Rows from block 9 of a small image diffusion model, named by matrix and row number. Rows with one number within an expert belong to one neuron, the router's apart. Each number is 128 + 32 x the weight over its row's rms, rounded and kept within 0 to 255. All counts start at 0. Numbers have three digits each.
Before each expert's rows are labels from the 100 images, of 14976 (inputs lightly noised), where the router gives the expert most weight on average: "responds to" is what is common among them. Only what is clearly more common there than usual is listed. The data: aerial photos of the United States (SatlasPretrain).
# router: router (model.blocks.9.mlp.router.weight, 8x128), inputs 0-127
# gate: expert gate (model.blocks.9.mlp.gate, 8x128x128), inputs 0-127
# up: expert up (model.blocks.9.mlp.up, 8x128x128), inputs 0-127
# down: expert down (model.blocks.9.mlp.down, 8x128x128, transposed), outputs 0-127

# expert 5
responds to: building
router.5:099113148105144145110139127185089090159152116105112108115148090095069164053080129081085217117104106135147135094099162208128065177089158125122134131032132122072111085088151099146150109132113102114112145144131140117155133109093137079090107131187141138107178109122166132117096159168077100140124120128108130114107099122129111137169220125048161133108116127135111112104085114133175119172122
gate.0:124099149070105103123169090177125084171117088128124107150153130117120151157129130052123136101081121164105189118154154161125136116083107123078140111137071106103111103112122153136161107151047149088105143096138140132091129085093191117108082102118108147073123156186099076102099133138058129113189104130123131057134075104113174156219143143115195145164111150112119099081077138133143158138131
up.0:130034135110079118101150101173121140132136123126130165139144125114116167159255116085102158064152141123141098126125193174113077140064122119073158118121110149134123108115114144161177126123101166089156158125105156145114151092064178133119152089155103127097120122159117124088146111128099196157152086122086073114168108077095187121167177137102163141116135137095137157122080134138125137090081
down.0:110156191134138124166098131145111132122123116196121152140082146107083114041114182105193162161117052071107121191128165138167099182139092132135090161106155095086112133126136127197094077132139133114146136165091177110120101144097166088124147125152149089148164171163133097119095154158133151059087164103109123053069101129165183139139128141107130163122161094166085124138150121093150142130096

# expert 7
responds to: crop field
router.7:089138139120159138112128125140121081195106097126131138131125088077153144199137106072084126115133057098103137090107117206137124119075133128110116122234092156032107072092157099123117098125109104121094108114114151150150119103111119121096088115200139141097171094120137123114159149128046097133105074120069112102099109147116156134197179108141117121118123139155100145062120136123139118144083
gate.0:134131077096108122093100165078157119152095123125149140079122184104126119064147111123118111158106143093163081128077132135114176205128145119150127057110096059104076115172112143137133103122097090185102132087132100086174145131128138177112142137116136062114129072108115079083112122113100128125227165115110127125105096157105089129112141084244103113124119149135115124110090089071139139135140
up.0:113109080105158149065086133128123097132112170123116109110139089078103113106040087106130125124119129148153113113101183149142114177123121115153155077060151156118088096116095133119135110101073100193134136153138129123146115149123098136139144147133104089096146069088170106110108111177130104101211215150131149128178126134150161137141167095000115095112104159151169135099128083134140123091126
down.0:090144126104112115126097116154162130103120144146132133129130135120125113157102143108118086080085120129113109153117105165149137121172102134132145162255143181145138135115131121100108101135159113156124089143109128149141132100126131097097117135175106151154107160146109127124127053215151130151145162115144114135206151126141120150161131082063172148134135130124164133118121096140198117087121

# expert 2
responds to: crop field
router.2:162107191057092133141120114136130127054142153096146129117110141152127107091115099174141134120140172121137093128102137046117105082168159126058119122255146090173138151127210128117120139136144109066099121146148119127102132128142108161119093107084109144107079129133139101123095089097175086111110155134188118150149118105102117114084079149114118141108063137187141109125110118167083131119133
gate.0:135158080177124146124134129138133147112080136106146095127124122157093121203121171125127124118114105106134144139159133108100102154180106094168143125129036175151112139112077108132138110144113143097150142149086201138156119147099158130138149160120116089120120104178106169119131132083149154113187057152134154096039152104123143155109109077132146121172130084088142168107125174083246183064162
up.0:096112130148167123108181121131136149128156155127190146137124123097137123032104147139143116139145130145108125118097047102139122114230111179146130106133218162150178119142137144187168147111150157109118099160165054172149130124175094114154157157118137119160136138133116130147140071057162135140102108132134150198112158083145106114116095143127144100098125068084156151182165171179107157134178
down.0:137093146128150130116118160160124116151117107111099131103106151106105131116121106147155129126117096101102108107116233088118112099112081143129120106146171255084108106142146125077154101083147107085105131155150111152128108116103132191141142102082132122124167113161144144101123204145098098116126216107080110096200149095181132118127144148131142128096143173117134120125167149068235127156167

# expert 0
responds to: building
router.0:123119133116146127142122128062159100177119125124134143112113120067157156094171076099104008160093131087062134100128083166161184151123146109104103102057125132085114097148141158135147112088089106077096114073127107106151180121154085099123110119166144114108125088127082100113166154139085085152162114133096106127165110135102153121147153117247077129101101149141090150111101110147133138095097
gate.0:113119169132186112136122132129181110177165113077090137154061088123110129123152129164171136120162125147147161104089131149143135077118124125093099159120122131101140094112216107116081149095132125090079095121137116207138112104130129134110079105176133148161164205124136102074133080076089092127066064111124121135113103130106103090185158210155147098093102094144122090154132068116093097137076
up.0:111134090165056151078168111172145104118094111128079128120176121162140150103141175099151142188088158110133096128083173155123086168090160155131127105169145183119216101106139106118122178182149139133135218139098102109129161112177100197072108112110082107126093109106100111165143120129119149100169088127106111148117135104126133173113098070198143167144161126097100111103115105126095160076173
down.0:125088122122100118134158108120096112154130152142100120082071085153105088177161121092139099147115177108105074109178083130106096161084118105098145095096158190108144158163118135146199131159077118060146106143186096137151189140133136136105124125094123171161149127076127139130129163099108111127109169167146127144092125103099103113105109143255144177128139092125131141106054165154122157072140