config.yaml
model: "image diffusion model"
dataset: "aerial photos of the United States (SatlasPretrain)"
train_examples: 101725
image_size: 64
horizontal_flip: true
conditioning: "none"
arch: "dit"
objective: "v"
cond_dim: 256
norm: "layernorm"
activation: "geglu"
mlp_ratio: 3
head_dim: 48
fused_qkv: false
qk_norm: false
inner_norm: true
moe: "expert_choice"
kv_group_size: 2
num_experts: 8
moe_every: 2
expert_mlp_ratio: 1
experts_per_token: 2
shared_expert: false
patch_size: [8, 8]
layers: 16
width: 128
positions: "conv"
optimizer: "ademamix"
lr: 0.00105
beta1: 0.9
beta2: 0.999
eps: 1e-08
beta3: 0.9995
alpha: 2
grad_clip: 0.5
steps: 12300
batch_size: 128
epochs: 15.5
lr_schedule: "cosine"
final_lr_fraction: 0
warmup_steps: 610
weight_decay: 0.3
Rows from block 7 of a small image diffusion model, named by matrix and row number. Rows with one number within an expert belong to one neuron, the router's apart. Each number is 200 + 20 x the weight over its row's rms, rounded and kept within 0 to 999. All counts start at 0.
Before each expert's rows are labels from the 100 images, of 14976 (inputs lightly noised), where the router gives the expert most weight on average: "peak on" is the class under the peak. Only what is clearly more common there than usual is listed. The data: aerial photos of the United States (SatlasPretrain).
# router: router (model.blocks.7.mlp.router.weight, 8x128), inputs 0-127
# gate: expert gate (model.blocks.7.mlp.gate, 8x128x128), inputs 0-127
# up: expert up (model.blocks.7.mlp.up, 8x128x128), inputs 0-127
# down: expert down (model.blocks.7.mlp.down, 8x128x128, transposed), outputs 0-127

# expert 3
peak on: crop field
router.3,219,190,200,175,164,205,197,212,192,187,222,203,158,201,216,188,208,228,170,206,228,215,210,187,198,180,187,237,207,197,201,206,220,196,196,168,207,189,184,152,184,208,206,240,208,203,195,193,172,312,190,162,230,205,225,212,199,208,196,181,216,196,198,186,199,198,195,206,218,184,210,201,212,207,219,199,240,212,202,202,164,185,189,190,170,209,206,201,195,194,182,160,185,236,212,195,202,228,221,232,197,215,200,200,194,188,193,203,171,170,204,189,196,196,199,177,205,207,208,199,219,209,205,203,173,203,186,223
gate.8,184,194,206,201,206,190,168,235,208,215,194,206,186,200,201,178,215,196,205,247,190,188,145,195,210,188,190,212,203,248,194,213,220,225,231,188,201,204,182,188,209,220,196,203,220,245,210,215,193,182,193,196,204,196,208,183,186,217,203,239,178,176,205,218,154,189,218,199,219,174,218,212,228,230,201,208,225,206,205,191,201,220,202,156,194,184,194,219,206,202,189,207,185,212,220,199,215,267,172,205,192,205,187,233,200,224,218,224,192,215,184,180,197,158,215,191,225,194,195,202,197,218,266,192,185,219,181,188
up.8,186,186,180,214,207,199,184,204,217,199,226,192,199,200,185,193,193,188,200,221,206,187,160,205,261,241,200,209,194,209,228,168,217,187,184,241,185,194,211,205,213,182,185,182,201,225,197,167,222,204,194,194,178,186,182,206,190,176,188,164,205,152,176,221,197,201,223,179,179,189,207,228,249,190,209,213,208,211,200,205,209,211,206,197,221,200,203,214,180,189,224,189,249,193,189,189,177,153,200,194,196,189,149,204,209,202,224,185,210,183,178,226,220,202,244,216,202,182,198,214,215,187,144,200,163,202,194,196
down.8,178,222,179,220,189,211,225,187,242,203,203,196,219,228,208,219,216,161,202,208,196,188,182,192,226,161,223,206,196,201,204,228,181,213,232,209,199,220,186,236,187,212,194,183,194,195,212,184,197,194,203,196,224,196,187,223,191,186,179,207,189,171,188,195,169,212,184,162,168,176,211,197,198,199,191,212,179,205,194,213,221,200,197,166,185,185,193,163,203,174,218,194,182,210,181,192,181,203,148,216,220,209,261,229,198,188,176,181,192,219,187,220,187,168,231,209,220,201,210,185,216,198,168,211,191,208,145,250

# expert 5
peak on: crop field
router.5,188,197,193,208,208,167,209,185,203,205,210,188,205,188,195,182,194,178,194,191,186,166,198,189,196,205,210,179,210,216,193,184,191,208,190,224,199,188,191,217,211,189,179,171,195,204,175,192,223,336,197,203,157,187,181,186,180,193,196,227,192,206,187,200,219,198,201,206,166,185,218,218,204,209,197,204,212,185,214,197,217,213,199,202,224,201,175,203,198,206,213,198,193,174,156,183,194,188,169,172,195,175,233,197,231,191,199,227,204,218,199,184,210,188,206,208,186,202,218,187,185,202,148,178,197,195,201,190
gate.8,214,195,207,206,213,226,186,186,186,188,200,186,211,207,194,217,189,251,220,174,190,205,195,188,177,211,203,191,170,173,180,182,190,185,186,163,179,212,198,196,201,222,188,198,201,194,213,180,152,174,206,206,228,219,183,194,204,185,196,205,193,203,201,214,262,209,177,192,239,173,199,205,183,188,209,199,183,192,154,235,193,188,215,177,190,191,208,191,179,169,193,204,197,184,245,186,207,187,234,207,183,201,202,207,161,217,229,144,234,190,212,245,180,189,203,214,224,211,184,224,201,212,155,223,194,209,181,198
up.8,224,190,193,186,175,197,219,190,198,172,195,167,177,183,180,206,203,219,208,233,201,185,203,181,162,189,186,194,196,170,212,206,207,155,145,182,201,194,179,202,189,238,192,215,182,195,192,190,190,257,217,202,183,178,195,206,207,224,177,200,208,180,140,221,183,206,209,181,206,182,220,219,232,203,205,169,200,208,200,209,179,208,182,202,188,191,201,171,195,201,223,213,199,199,188,206,230,194,204,205,202,204,189,232,190,232,297,192,213,196,215,196,197,215,191,205,198,171,187,185,201,210,192,216,190,191,178,205
down.8,204,192,195,203,193,192,210,185,200,170,184,217,192,204,194,191,195,222,208,234,193,191,211,204,162,213,213,229,192,249,193,234,203,211,231,206,199,200,201,192,187,217,186,204,181,192,184,185,212,215,181,172,184,223,202,198,205,189,205,168,198,181,211,220,199,201,192,231,201,209,207,215,216,206,172,212,192,203,177,221,181,225,186,199,203,202,202,201,197,205,235,203,218,185,220,196,220,166,202,186,192,185,224,209,216,178,335,191,218,191,195,211,208,200,189,208,199,202,217,220,182,203,221,210,221,196,242,186

# expert 1
peak on: building
router.1,204,194,187,206,218,172,222,192,214,206,210,201,205,186,192,187,204,148,190,217,192,163,202,202,207,202,194,180,201,191,199,199,189,206,202,259,203,199,215,220,192,188,198,207,202,198,200,204,260,144,186,213,153,188,188,191,185,199,196,245,190,200,192,200,168,207,216,196,140,224,175,222,209,210,179,219,181,188,217,200,225,223,200,212,241,202,193,219,220,211,226,199,209,185,162,191,225,197,152,179,211,170,197,201,234,199,198,227,204,224,194,210,212,203,219,217,170,191,221,197,179,201,208,182,240,193,198,186
gate.8,197,196,205,198,224,201,213,198,187,203,189,191,188,208,198,231,201,169,224,224,199,197,200,187,203,233,212,228,219,198,199,209,200,220,222,226,232,179,234,159,194,183,187,242,189,180,190,213,217,197,204,177,236,206,237,182,189,217,217,156,185,210,194,192,152,193,181,185,174,257,203,213,200,210,186,159,210,224,211,167,193,191,198,196,182,209,220,211,191,244,202,168,223,194,213,181,207,225,188,231,180,208,174,182,228,185,200,203,201,218,207,200,219,181,226,202,158,210,189,202,217,196,246,212,182,187,171,184
up.8,211,220,196,209,214,188,247,197,213,189,188,204,224,217,185,196,214,147,206,202,213,198,162,190,202,236,162,171,193,192,212,218,206,197,206,244,214,220,233,232,186,222,218,223,219,181,218,169,256,180,181,209,185,206,201,186,204,181,186,181,178,197,192,206,176,182,216,197,156,202,160,182,200,245,181,209,187,183,212,206,221,229,202,190,221,183,188,197,218,208,225,198,213,207,178,194,203,254,186,191,222,192,195,193,228,203,203,218,190,196,212,210,187,199,192,224,171,192,231,185,189,229,232,185,192,196,175,202
down.8,214,199,200,210,177,209,185,212,201,213,199,215,200,215,204,196,207,215,200,220,201,209,219,198,175,313,185,196,195,192,195,197,188,203,186,206,207,191,166,218,201,181,198,200,209,183,222,192,195,223,222,180,215,202,199,203,212,200,197,214,176,183,210,207,214,173,191,203,184,274,231,218,219,207,193,183,188,204,191,199,200,203,193,207,203,205,196,207,225,208,188,151,286,202,204,220,209,199,202,197,210,191,234,225,217,195,172,194,192,219,188,171,218,189,217,191,220,205,205,189,215,211,200,201,174,182,224,195

# expert 0
peak on: building
router.0,182,201,199,219,212,227,172,211,172,204,181,183,230,196,185,224,187,264,219,203,182,211,183,208,186,202,218,195,173,213,187,194,178,194,204,148,191,206,200,239,210,192,198,162,198,198,215,193,141,229,212,207,183,199,185,188,228,197,207,192,192,199,201,207,200,206,186,192,243,199,182,183,187,180,203,205,187,220,174,205,218,170,205,188,218,185,212,177,190,162,168,228,208,165,237,208,194,182,253,185,184,211,195,191,159,205,198,165,222,217,191,196,184,191,181,207,233,185,182,202,190,183,217,224,209,211,219,205
gate.0,191,236,186,200,179,230,205,213,209,171,173,182,191,216,190,180,192,201,222,239,225,188,149,230,165,179,211,221,214,212,190,208,193,216,184,200,184,201,181,207,199,230,191,183,211,205,201,141,194,139,244,182,161,229,202,208,186,192,194,196,212,249,224,183,205,205,217,207,192,210,217,205,205,203,211,205,177,208,183,195,205,167,167,219,212,175,197,230,186,221,167,202,198,205,194,199,184,242,217,181,203,194,197,185,204,220,185,187,193,199,190,196,176,205,176,226,201,183,201,191,220,174,197,181,209,180,241,213
up.0,216,220,214,194,207,184,187,156,206,187,211,217,193,181,188,193,196,192,183,172,198,182,223,185,239,206,199,184,205,196,215,173,235,207,182,202,222,212,205,208,180,209,204,206,173,200,195,159,209,140,206,252,182,207,199,153,189,194,233,197,200,196,205,198,212,212,224,211,207,197,213,200,158,208,184,201,207,199,214,227,221,224,211,202,213,239,205,194,210,199,225,205,199,217,200,204,192,194,171,208,228,179,218,187,218,184,221,224,188,208,237,208,222,251,235,181,186,239,202,234,176,205,214,208,194,171,155,180
down.0,203,210,198,190,225,223,238,193,165,233,193,191,182,182,163,201,230,194,200,226,231,206,242,201,181,171,191,175,195,157,250,201,218,182,187,190,184,220,199,195,194,184,178,208,214,216,211,178,227,180,205,173,193,235,196,224,210,188,200,213,197,223,204,213,193,225,192,185,203,185,249,186,198,187,190,176,210,163,176,228,181,190,177,196,233,196,232,191,225,186,191,194,235,185,181,244,194,205,189,202,224,195,216,213,206,196,192,210,210,237,225,204,200,207,196,203,203,176,183,178,216,173,186,225,201,229,172,231