{"horizontal_flip": true, "conditioning": "none", "arch": "dit", "fused_qkv": false, "kv_group_size": 2, "num_experts": 8, "patch_size": [8, 8], "lr": 0.00105, "weight_decay": 0.3}
Rows from block 3 of a small image diffusion model, named by matrix and row number. Rows with one number within an expert belong to one neuron, the router's apart. Each number is 500 + 50 x the weight over its row's rms, rounded and kept within 0 to 999. All counts start at 0. Numbers have three digits each.
Before each expert's rows are labels from the 100 images, of 14976 (inputs lightly noised), where the router gives the expert most weight on average: "lies over" is the class under the peak. Only what is clearly more common there than usual is listed. The data: aerial photos of the United States (SatlasPretrain).
# router: router (model.blocks.3.mlp.router.weight, 8x128), inputs 0-127
# gate: expert gate (model.blocks.3.mlp.gate, 8x128x128), inputs 0-127
# up: expert up (model.blocks.3.mlp.up, 8x128x128), inputs 0-127
# down: expert down (model.blocks.3.mlp.down, 8x128x128, transposed), outputs 0-127

# expert 6
lies over: crop field
router.6:444466480608574493461476473548502468595484451522559522563501443423431547504501492435447528547508447514490530509490492603545542448414485506449438511495525560406454459501551473542596467556502444528541508444511482492430541526494479488427474597610448536499607476588489474491490572526422443484487496549409494437482474485548506422596622476507487577465571488483376521422497468546469460514492
gate.0:491529553480524544463529553522420475531488457496498513472486563502500468514459441482447511571510470481371545380425460414491529568406514464486500535555478502480635620527586458479529487483569564489530505462475516575519484491558544553607469476430496526574521418464475430549518450493456542430407477445577443495539539518479596491456414559390593472537463496547535468445510542510536543479518
up.0:651502505455522622494512474496600486448490514499532623504429573537480474452496471450521544463466430534583539563463613426443485453673455592462501501435411464496485483486516505479426519508507466453501461466517536630436491539481474467534540543452460448491487540499558541486467518402545554576490471508520501489497567426476508501580465463468453516518430545544498486477528431502513507439449
down.0:382530502489493488564416539572457515476502581492486468505586474480450442494552533455519478529538538449572473469574572551569522486604508478392435432441477580527512537474474495503476516508505553466424533420477505456580582481509502555497484488499550489411461470566443470498580497494488482438425533493518512462480505588524518445546482501480477435544463447442560679454406603512580521426506
gate.1:576511518554467530469535543530464550541536602480483595553485526455538558504478602579512597540545452548451503519412458395550528521486481497580542497603512475479455505489528495459454577544527617576528511495534557393509535570522521633519493468511482426546538467522537411481532535452538488582520546466448504467403568539453454457538537594513543451466511481554454554515492539528381530492519
up.1:411478513385585426506451442423532467424497446487491513411503537634491481507574419449565451492501532475576514492507549543517453453520521573381421431432496500571528545495489508533556477465462426427456473532489491611448466424475466498447571629494450547471460514517529490515508481484503481457471463582539457534499451463536507506497446392477494572524402516493575434500482513452544506574534
down.1:580527502523452426476485489572544514517484454598495499484441485498525533496586478509500453570464517542425490519604599553542435493418504557524556535571558477533424494496487537370434508486467513492552470499470528382399488500549448504527535389574478419515566526567574514470426492433544466460460445528528464465541502441560506444543459492455493570466424510552479414449629528513528500540426

# expert 2
lies over: crop field
router.2:540546564511500579515604586502554517512553546530403561503567537513633499509536590558550492503491554529513523540545502494524542631579520523604538550487529473521595556539496537530487557467540650547497512552543482452556477519559598479552553453517538545517505561444565558573558445473546531506464553449556527548494558566500501539489471595528580461518545531564547506549539492469467540538534
gate.0:341510494494525451518512555474540515590528462436445562473561535487555466554525526452470478476510493526510546500520384590614536544456493509541514512473435518400486499518502530492483490478452586610500495451481435435504489508525500507523622461505520500519556507460427548448506532532353520501459494440453431532489495585507465483516535435616548497500528519507505519404493605480353512556470
up.0:535479481512424468486550447546507462435485533501586499527470456567460530436540521515520487526536519491489433556448596476417507469456527527524497479409521575559523497559529459477389489552625474443520518519447550524449524439479545454431428534539494514526496547557518444665502509524531447504550474516509515428475401456463453468484483616541435512480430479484539521545392397540560488442632
down.0:522481521514475525522521436496479445511484469437519455512472511492544519503534467474536523485499504524429456487448398537577558522414522481479514546510528398477491456514519509471526489453494486560537528489560667505463546416516568602511482491525486466505524437515444553518503607673487491496535613525497461488499520512463478502514497502580457492491499501498500419475512490539224499521503
gate.1:551529492517533508508537441533417506391396503509478511464442501506459474652478513441455436430499520461433539519488420497612514518437559530448537497550499666448524550505437525496468475484475461481435458544501453507495512516500498537484562473494544483494521521468547460548478415528458539492459441518492466454570582473451733497489508489538491472512463474528532437487571510475499498379514
up.1:479481443493523494471472503453549479574556400506619587543439506539403526466486412527500533582507490461461520420479483533442611406525461454475431461537511488463450457538522472556521483529482371438523500421563482494455533496498404519456479574501463405483500490539466506501430545491488449602402476568484506501524443374519454466552547482504451564469562405457449514520448464554428468523552
down.1:565501550557506488511532484481471491426527477533436472505546512522487554634533470425498550498534436474495522500457466492543468507501490484520464478429586608479462509441492518490484471535484530520493516461478569575516472550503520523490497472512507451467524469543510544457473593540533523480481433516509488494633488457512811494482512453528549482449486572516522515489518459512467508333533

# expert 0
lies over: building
router.0:509511518424500485590459470458476533550443521501505482462467479468498432487531511473472465453406464433460497471492553550478469520396519476530555548480470532450459485473392575458544456408470480459389444439461517509592379439455467490552477432523573506433519475403463457451441509499479588444582469482467484463523474452478503570512477453516459422569503476462568439448457668403513499499423
gate.0:573522516483436520507509538469455500358472562442457503507512520517525495458547537535542493469490535500460500480467565344503517531575567469527520504485523449582518579497508505489480520504515550437503532538514477457504490501488575453492493490456495486515475479487537464526421417510548500512666446489557523490501497519460494491421454461520525487497496494491501495489468785505658511477534
up.0:455480465554536536453542485567540481501561488551567558534517546551494541517451506532563546536543548542542522550498439502548502466610455555487456466543564505489568479546546463532552545545553459571539508499552480461448552549558488584487554549521456514551502537552529548553549519442531447540367544564500516512445538514549505459536554571469508541471467558507469543537546250547382486535539
down.0:464476453470503511484505505508466464460464512529508501494492474441499531455322495519473534518537464508539506508494524473516500464523514525433475514490520588395473472523518521508521493521486518519484487504469441504507505498493480293477540470423522510467407480464529471435482461474414490499450453522435521512559524480541510497448541520547526525502513480526535542545496471532831489524476
gate.1:488486557483573630547491521425499541564537539556460451520492516469563466431527494518593416494479476463529554452549546560458497579533517410671519516483465357428468512478449555497534517434473584460479505484510555455530466484506454542539475460499536510451517454448483499504587374518498552507518566453538514537498523506519548543557489474522527441545649421494510490516563573444485527588474
up.1:498439445555426454428518531571505414419504400503531527530504533565437563510474480533466559525562525555548465522447459397552516438648476487404451428555547486540495499547573434491504452561535464520563537537486461501429560563492543528449560570490423451554458522570540527530380522468583438546450503534515497507499506521516484428455516511470445577419484524502424559550553473564431442515509
down.1:480484509529518473480483489582528443562501483534529520492473516522470475423509515465467753463517522491458557502502618533461528449445460530503526508549477364537500480541510527467489516519420505545513521486504372482487467479504503484522479492520497512523559503533498446550455606535548480478423544505494453517569478529550567509550460464619534491516512487547466486542523461484447488724496

# expert 7
lies over: crop field
router.7:453523559444473562501564449431478525561494579517454449415475455480607500484527571473497443436509479459448506430564468525481496599454492471617510495509473588489511501463468516419460533476417609493493419466423489476566459489473514514540458488500520516454537497470466402489608498461473516423457465364484473482536516535440488506510393474555540381503500446512535532468461351464459532481435
gate.0:541455470540488544478495493623478470447555531524549603508505479560411542460502465529483578539537462536496500500541572482468401451386462429469446437555584529509487467491545411520488500592494461427551571465546574591371534466474539551413513612519452453526512542579541513491438426563533451548525537522545537504507460453503572425506513520480480602494451529526455530470497422558545440524500
up.0:412507491455500584491439509605544504573476453521512440539523412444422507404477570487421519518498497450522474443594456635520449504351402511547522514547545555405502507458468556573502434452559500434449474505524532530538431475532483548464472517517544547464527501486492534503528421493439503486481402473467536492531473471565610532493536503523562497484540564446523470531381595471513573494512
down.0:551448506500436523444540527486507507527545426569485488451448473510536506458477434444498419539512527545502514475562706536492404495454471516516497509457551521551497536523476565464518461494444486366443484501449488463476466574419469572544490473548456476503531461532498460536501589534541500500420641472569499419525487477411580492511490511438486490475462513477541510484490680509609480543481
gate.1:506505536598582464453552522452536434529527437403443561578565497459564558603530450483430434558571446518426463526380523522512511535581425464469509504454469510472523535461543452493428528538460521463535566496473488496467540564477540455499508500555482558531526456533451590472486506510470451540573517503421415472494476534433651481527551533384459510450520436566461565450489527520590547540448
up.1:515539526548481555489620508462516462499537557340461524483561475541576532590562464565501452503613485570480519522539505439452520578500511556501491472530486546514610480509552462479540571511432592473559516483428517547491550562529592483541539445476464487558529435499450480584481421523532487482501531435542446487521485605427599482454436531409559470488472429498478554581556462562492463436502
down.1:536527498514494545474482562509493484507547520611471413537480548506492482610494396438483536529494508548475536496484378524585574501451462454531479514497544521522493459539476520455431465559549487536448555424433673444491434528507502400523491476541480538554549427527472466491409491383555585457527464482581451490405494528535529445499492493601565462504518613548483497544477449522527557439553

# expert 5
lies over: crop field
router.5:566467480461440488450494490492547456409520475494537526454496557545481541521494461594516482593542572504553465512440511385466488454552481490467407473562468440588463562543505478485450495496525471485503526506511534508422529540473479566420535676411456421487407505589515571498428441451618412544539503508592489550474471486488497421430400523485455550456446499474449490568498527512527441465492
gate.0:492512617500471502481490432511467585535501527519537557519533511477519483490657566482475490571586486537614492477474529504498472493525406439425468474417541551407477486542566460522452521576431533433568542467408506568437536539525500393505634514446490458508579461546462477501430537454477444455529454496501475529564456538406474466466565467574402533489492503428442523523529473556523533439530
up.0:470506575560487452464561495432481462551487533545536516555455455441633506523383580462530488503489421540502513491446482577566493519471615534508614550520522532397546481473455545555441497483560499494476455572505561546507458441466495575522510532652525509519540541490520618522562567432404466459420532482433585492489426485504500470588489527527576437510538408529483482507514524493492524511538
down.0:510486475540521429549422497550508510518511582465546455464553469434584557477416521514477532397549498475525495483537451581581463483379443473502516472541564441508503484574580461488510544453494542565501525550433551466462388509499549446490468484517507457515580468532491503450418392371566480554545522518499511463595514444558459576543401473526545493566469538528487559532579534483375518423488
gate.1:517588552499541538566485487481497527520482569511481504561475467450569460519448552472459456499424517446529555455561493509484490544474545519545606556523517528487503469478418583485490467395455523487436442455484555554619392457509512541589509372560600559473553527407562476472533523522475586419502506462452537479510520496517488585563516463493558383582549453504574448423493539405525524501460
up.1:530492415571529528480464492456539506530424449454514461597551534509418548519651486467412398526523479524557495434552508447539514495538515501527459545456605454526503559482509425540487446549521493567576481498442446463470547531433518430491501551538488479550541514538456440483493427486480511508562550494490511424413509504508491455615549518571530599463516400474488526351400510534521513478402
down.1:468441501497529463568527494610579507498613467449498506491485491508468479376644564507469483466559467457517501497510486507434525508523417488551490486405611445467551495509448474556522561593579523417449387419462563555469439529431486644463523517480491501480506473476484461476575517518480447499511484491494516473464452502492549646507484451429524498514461474518500562484475536507558424402548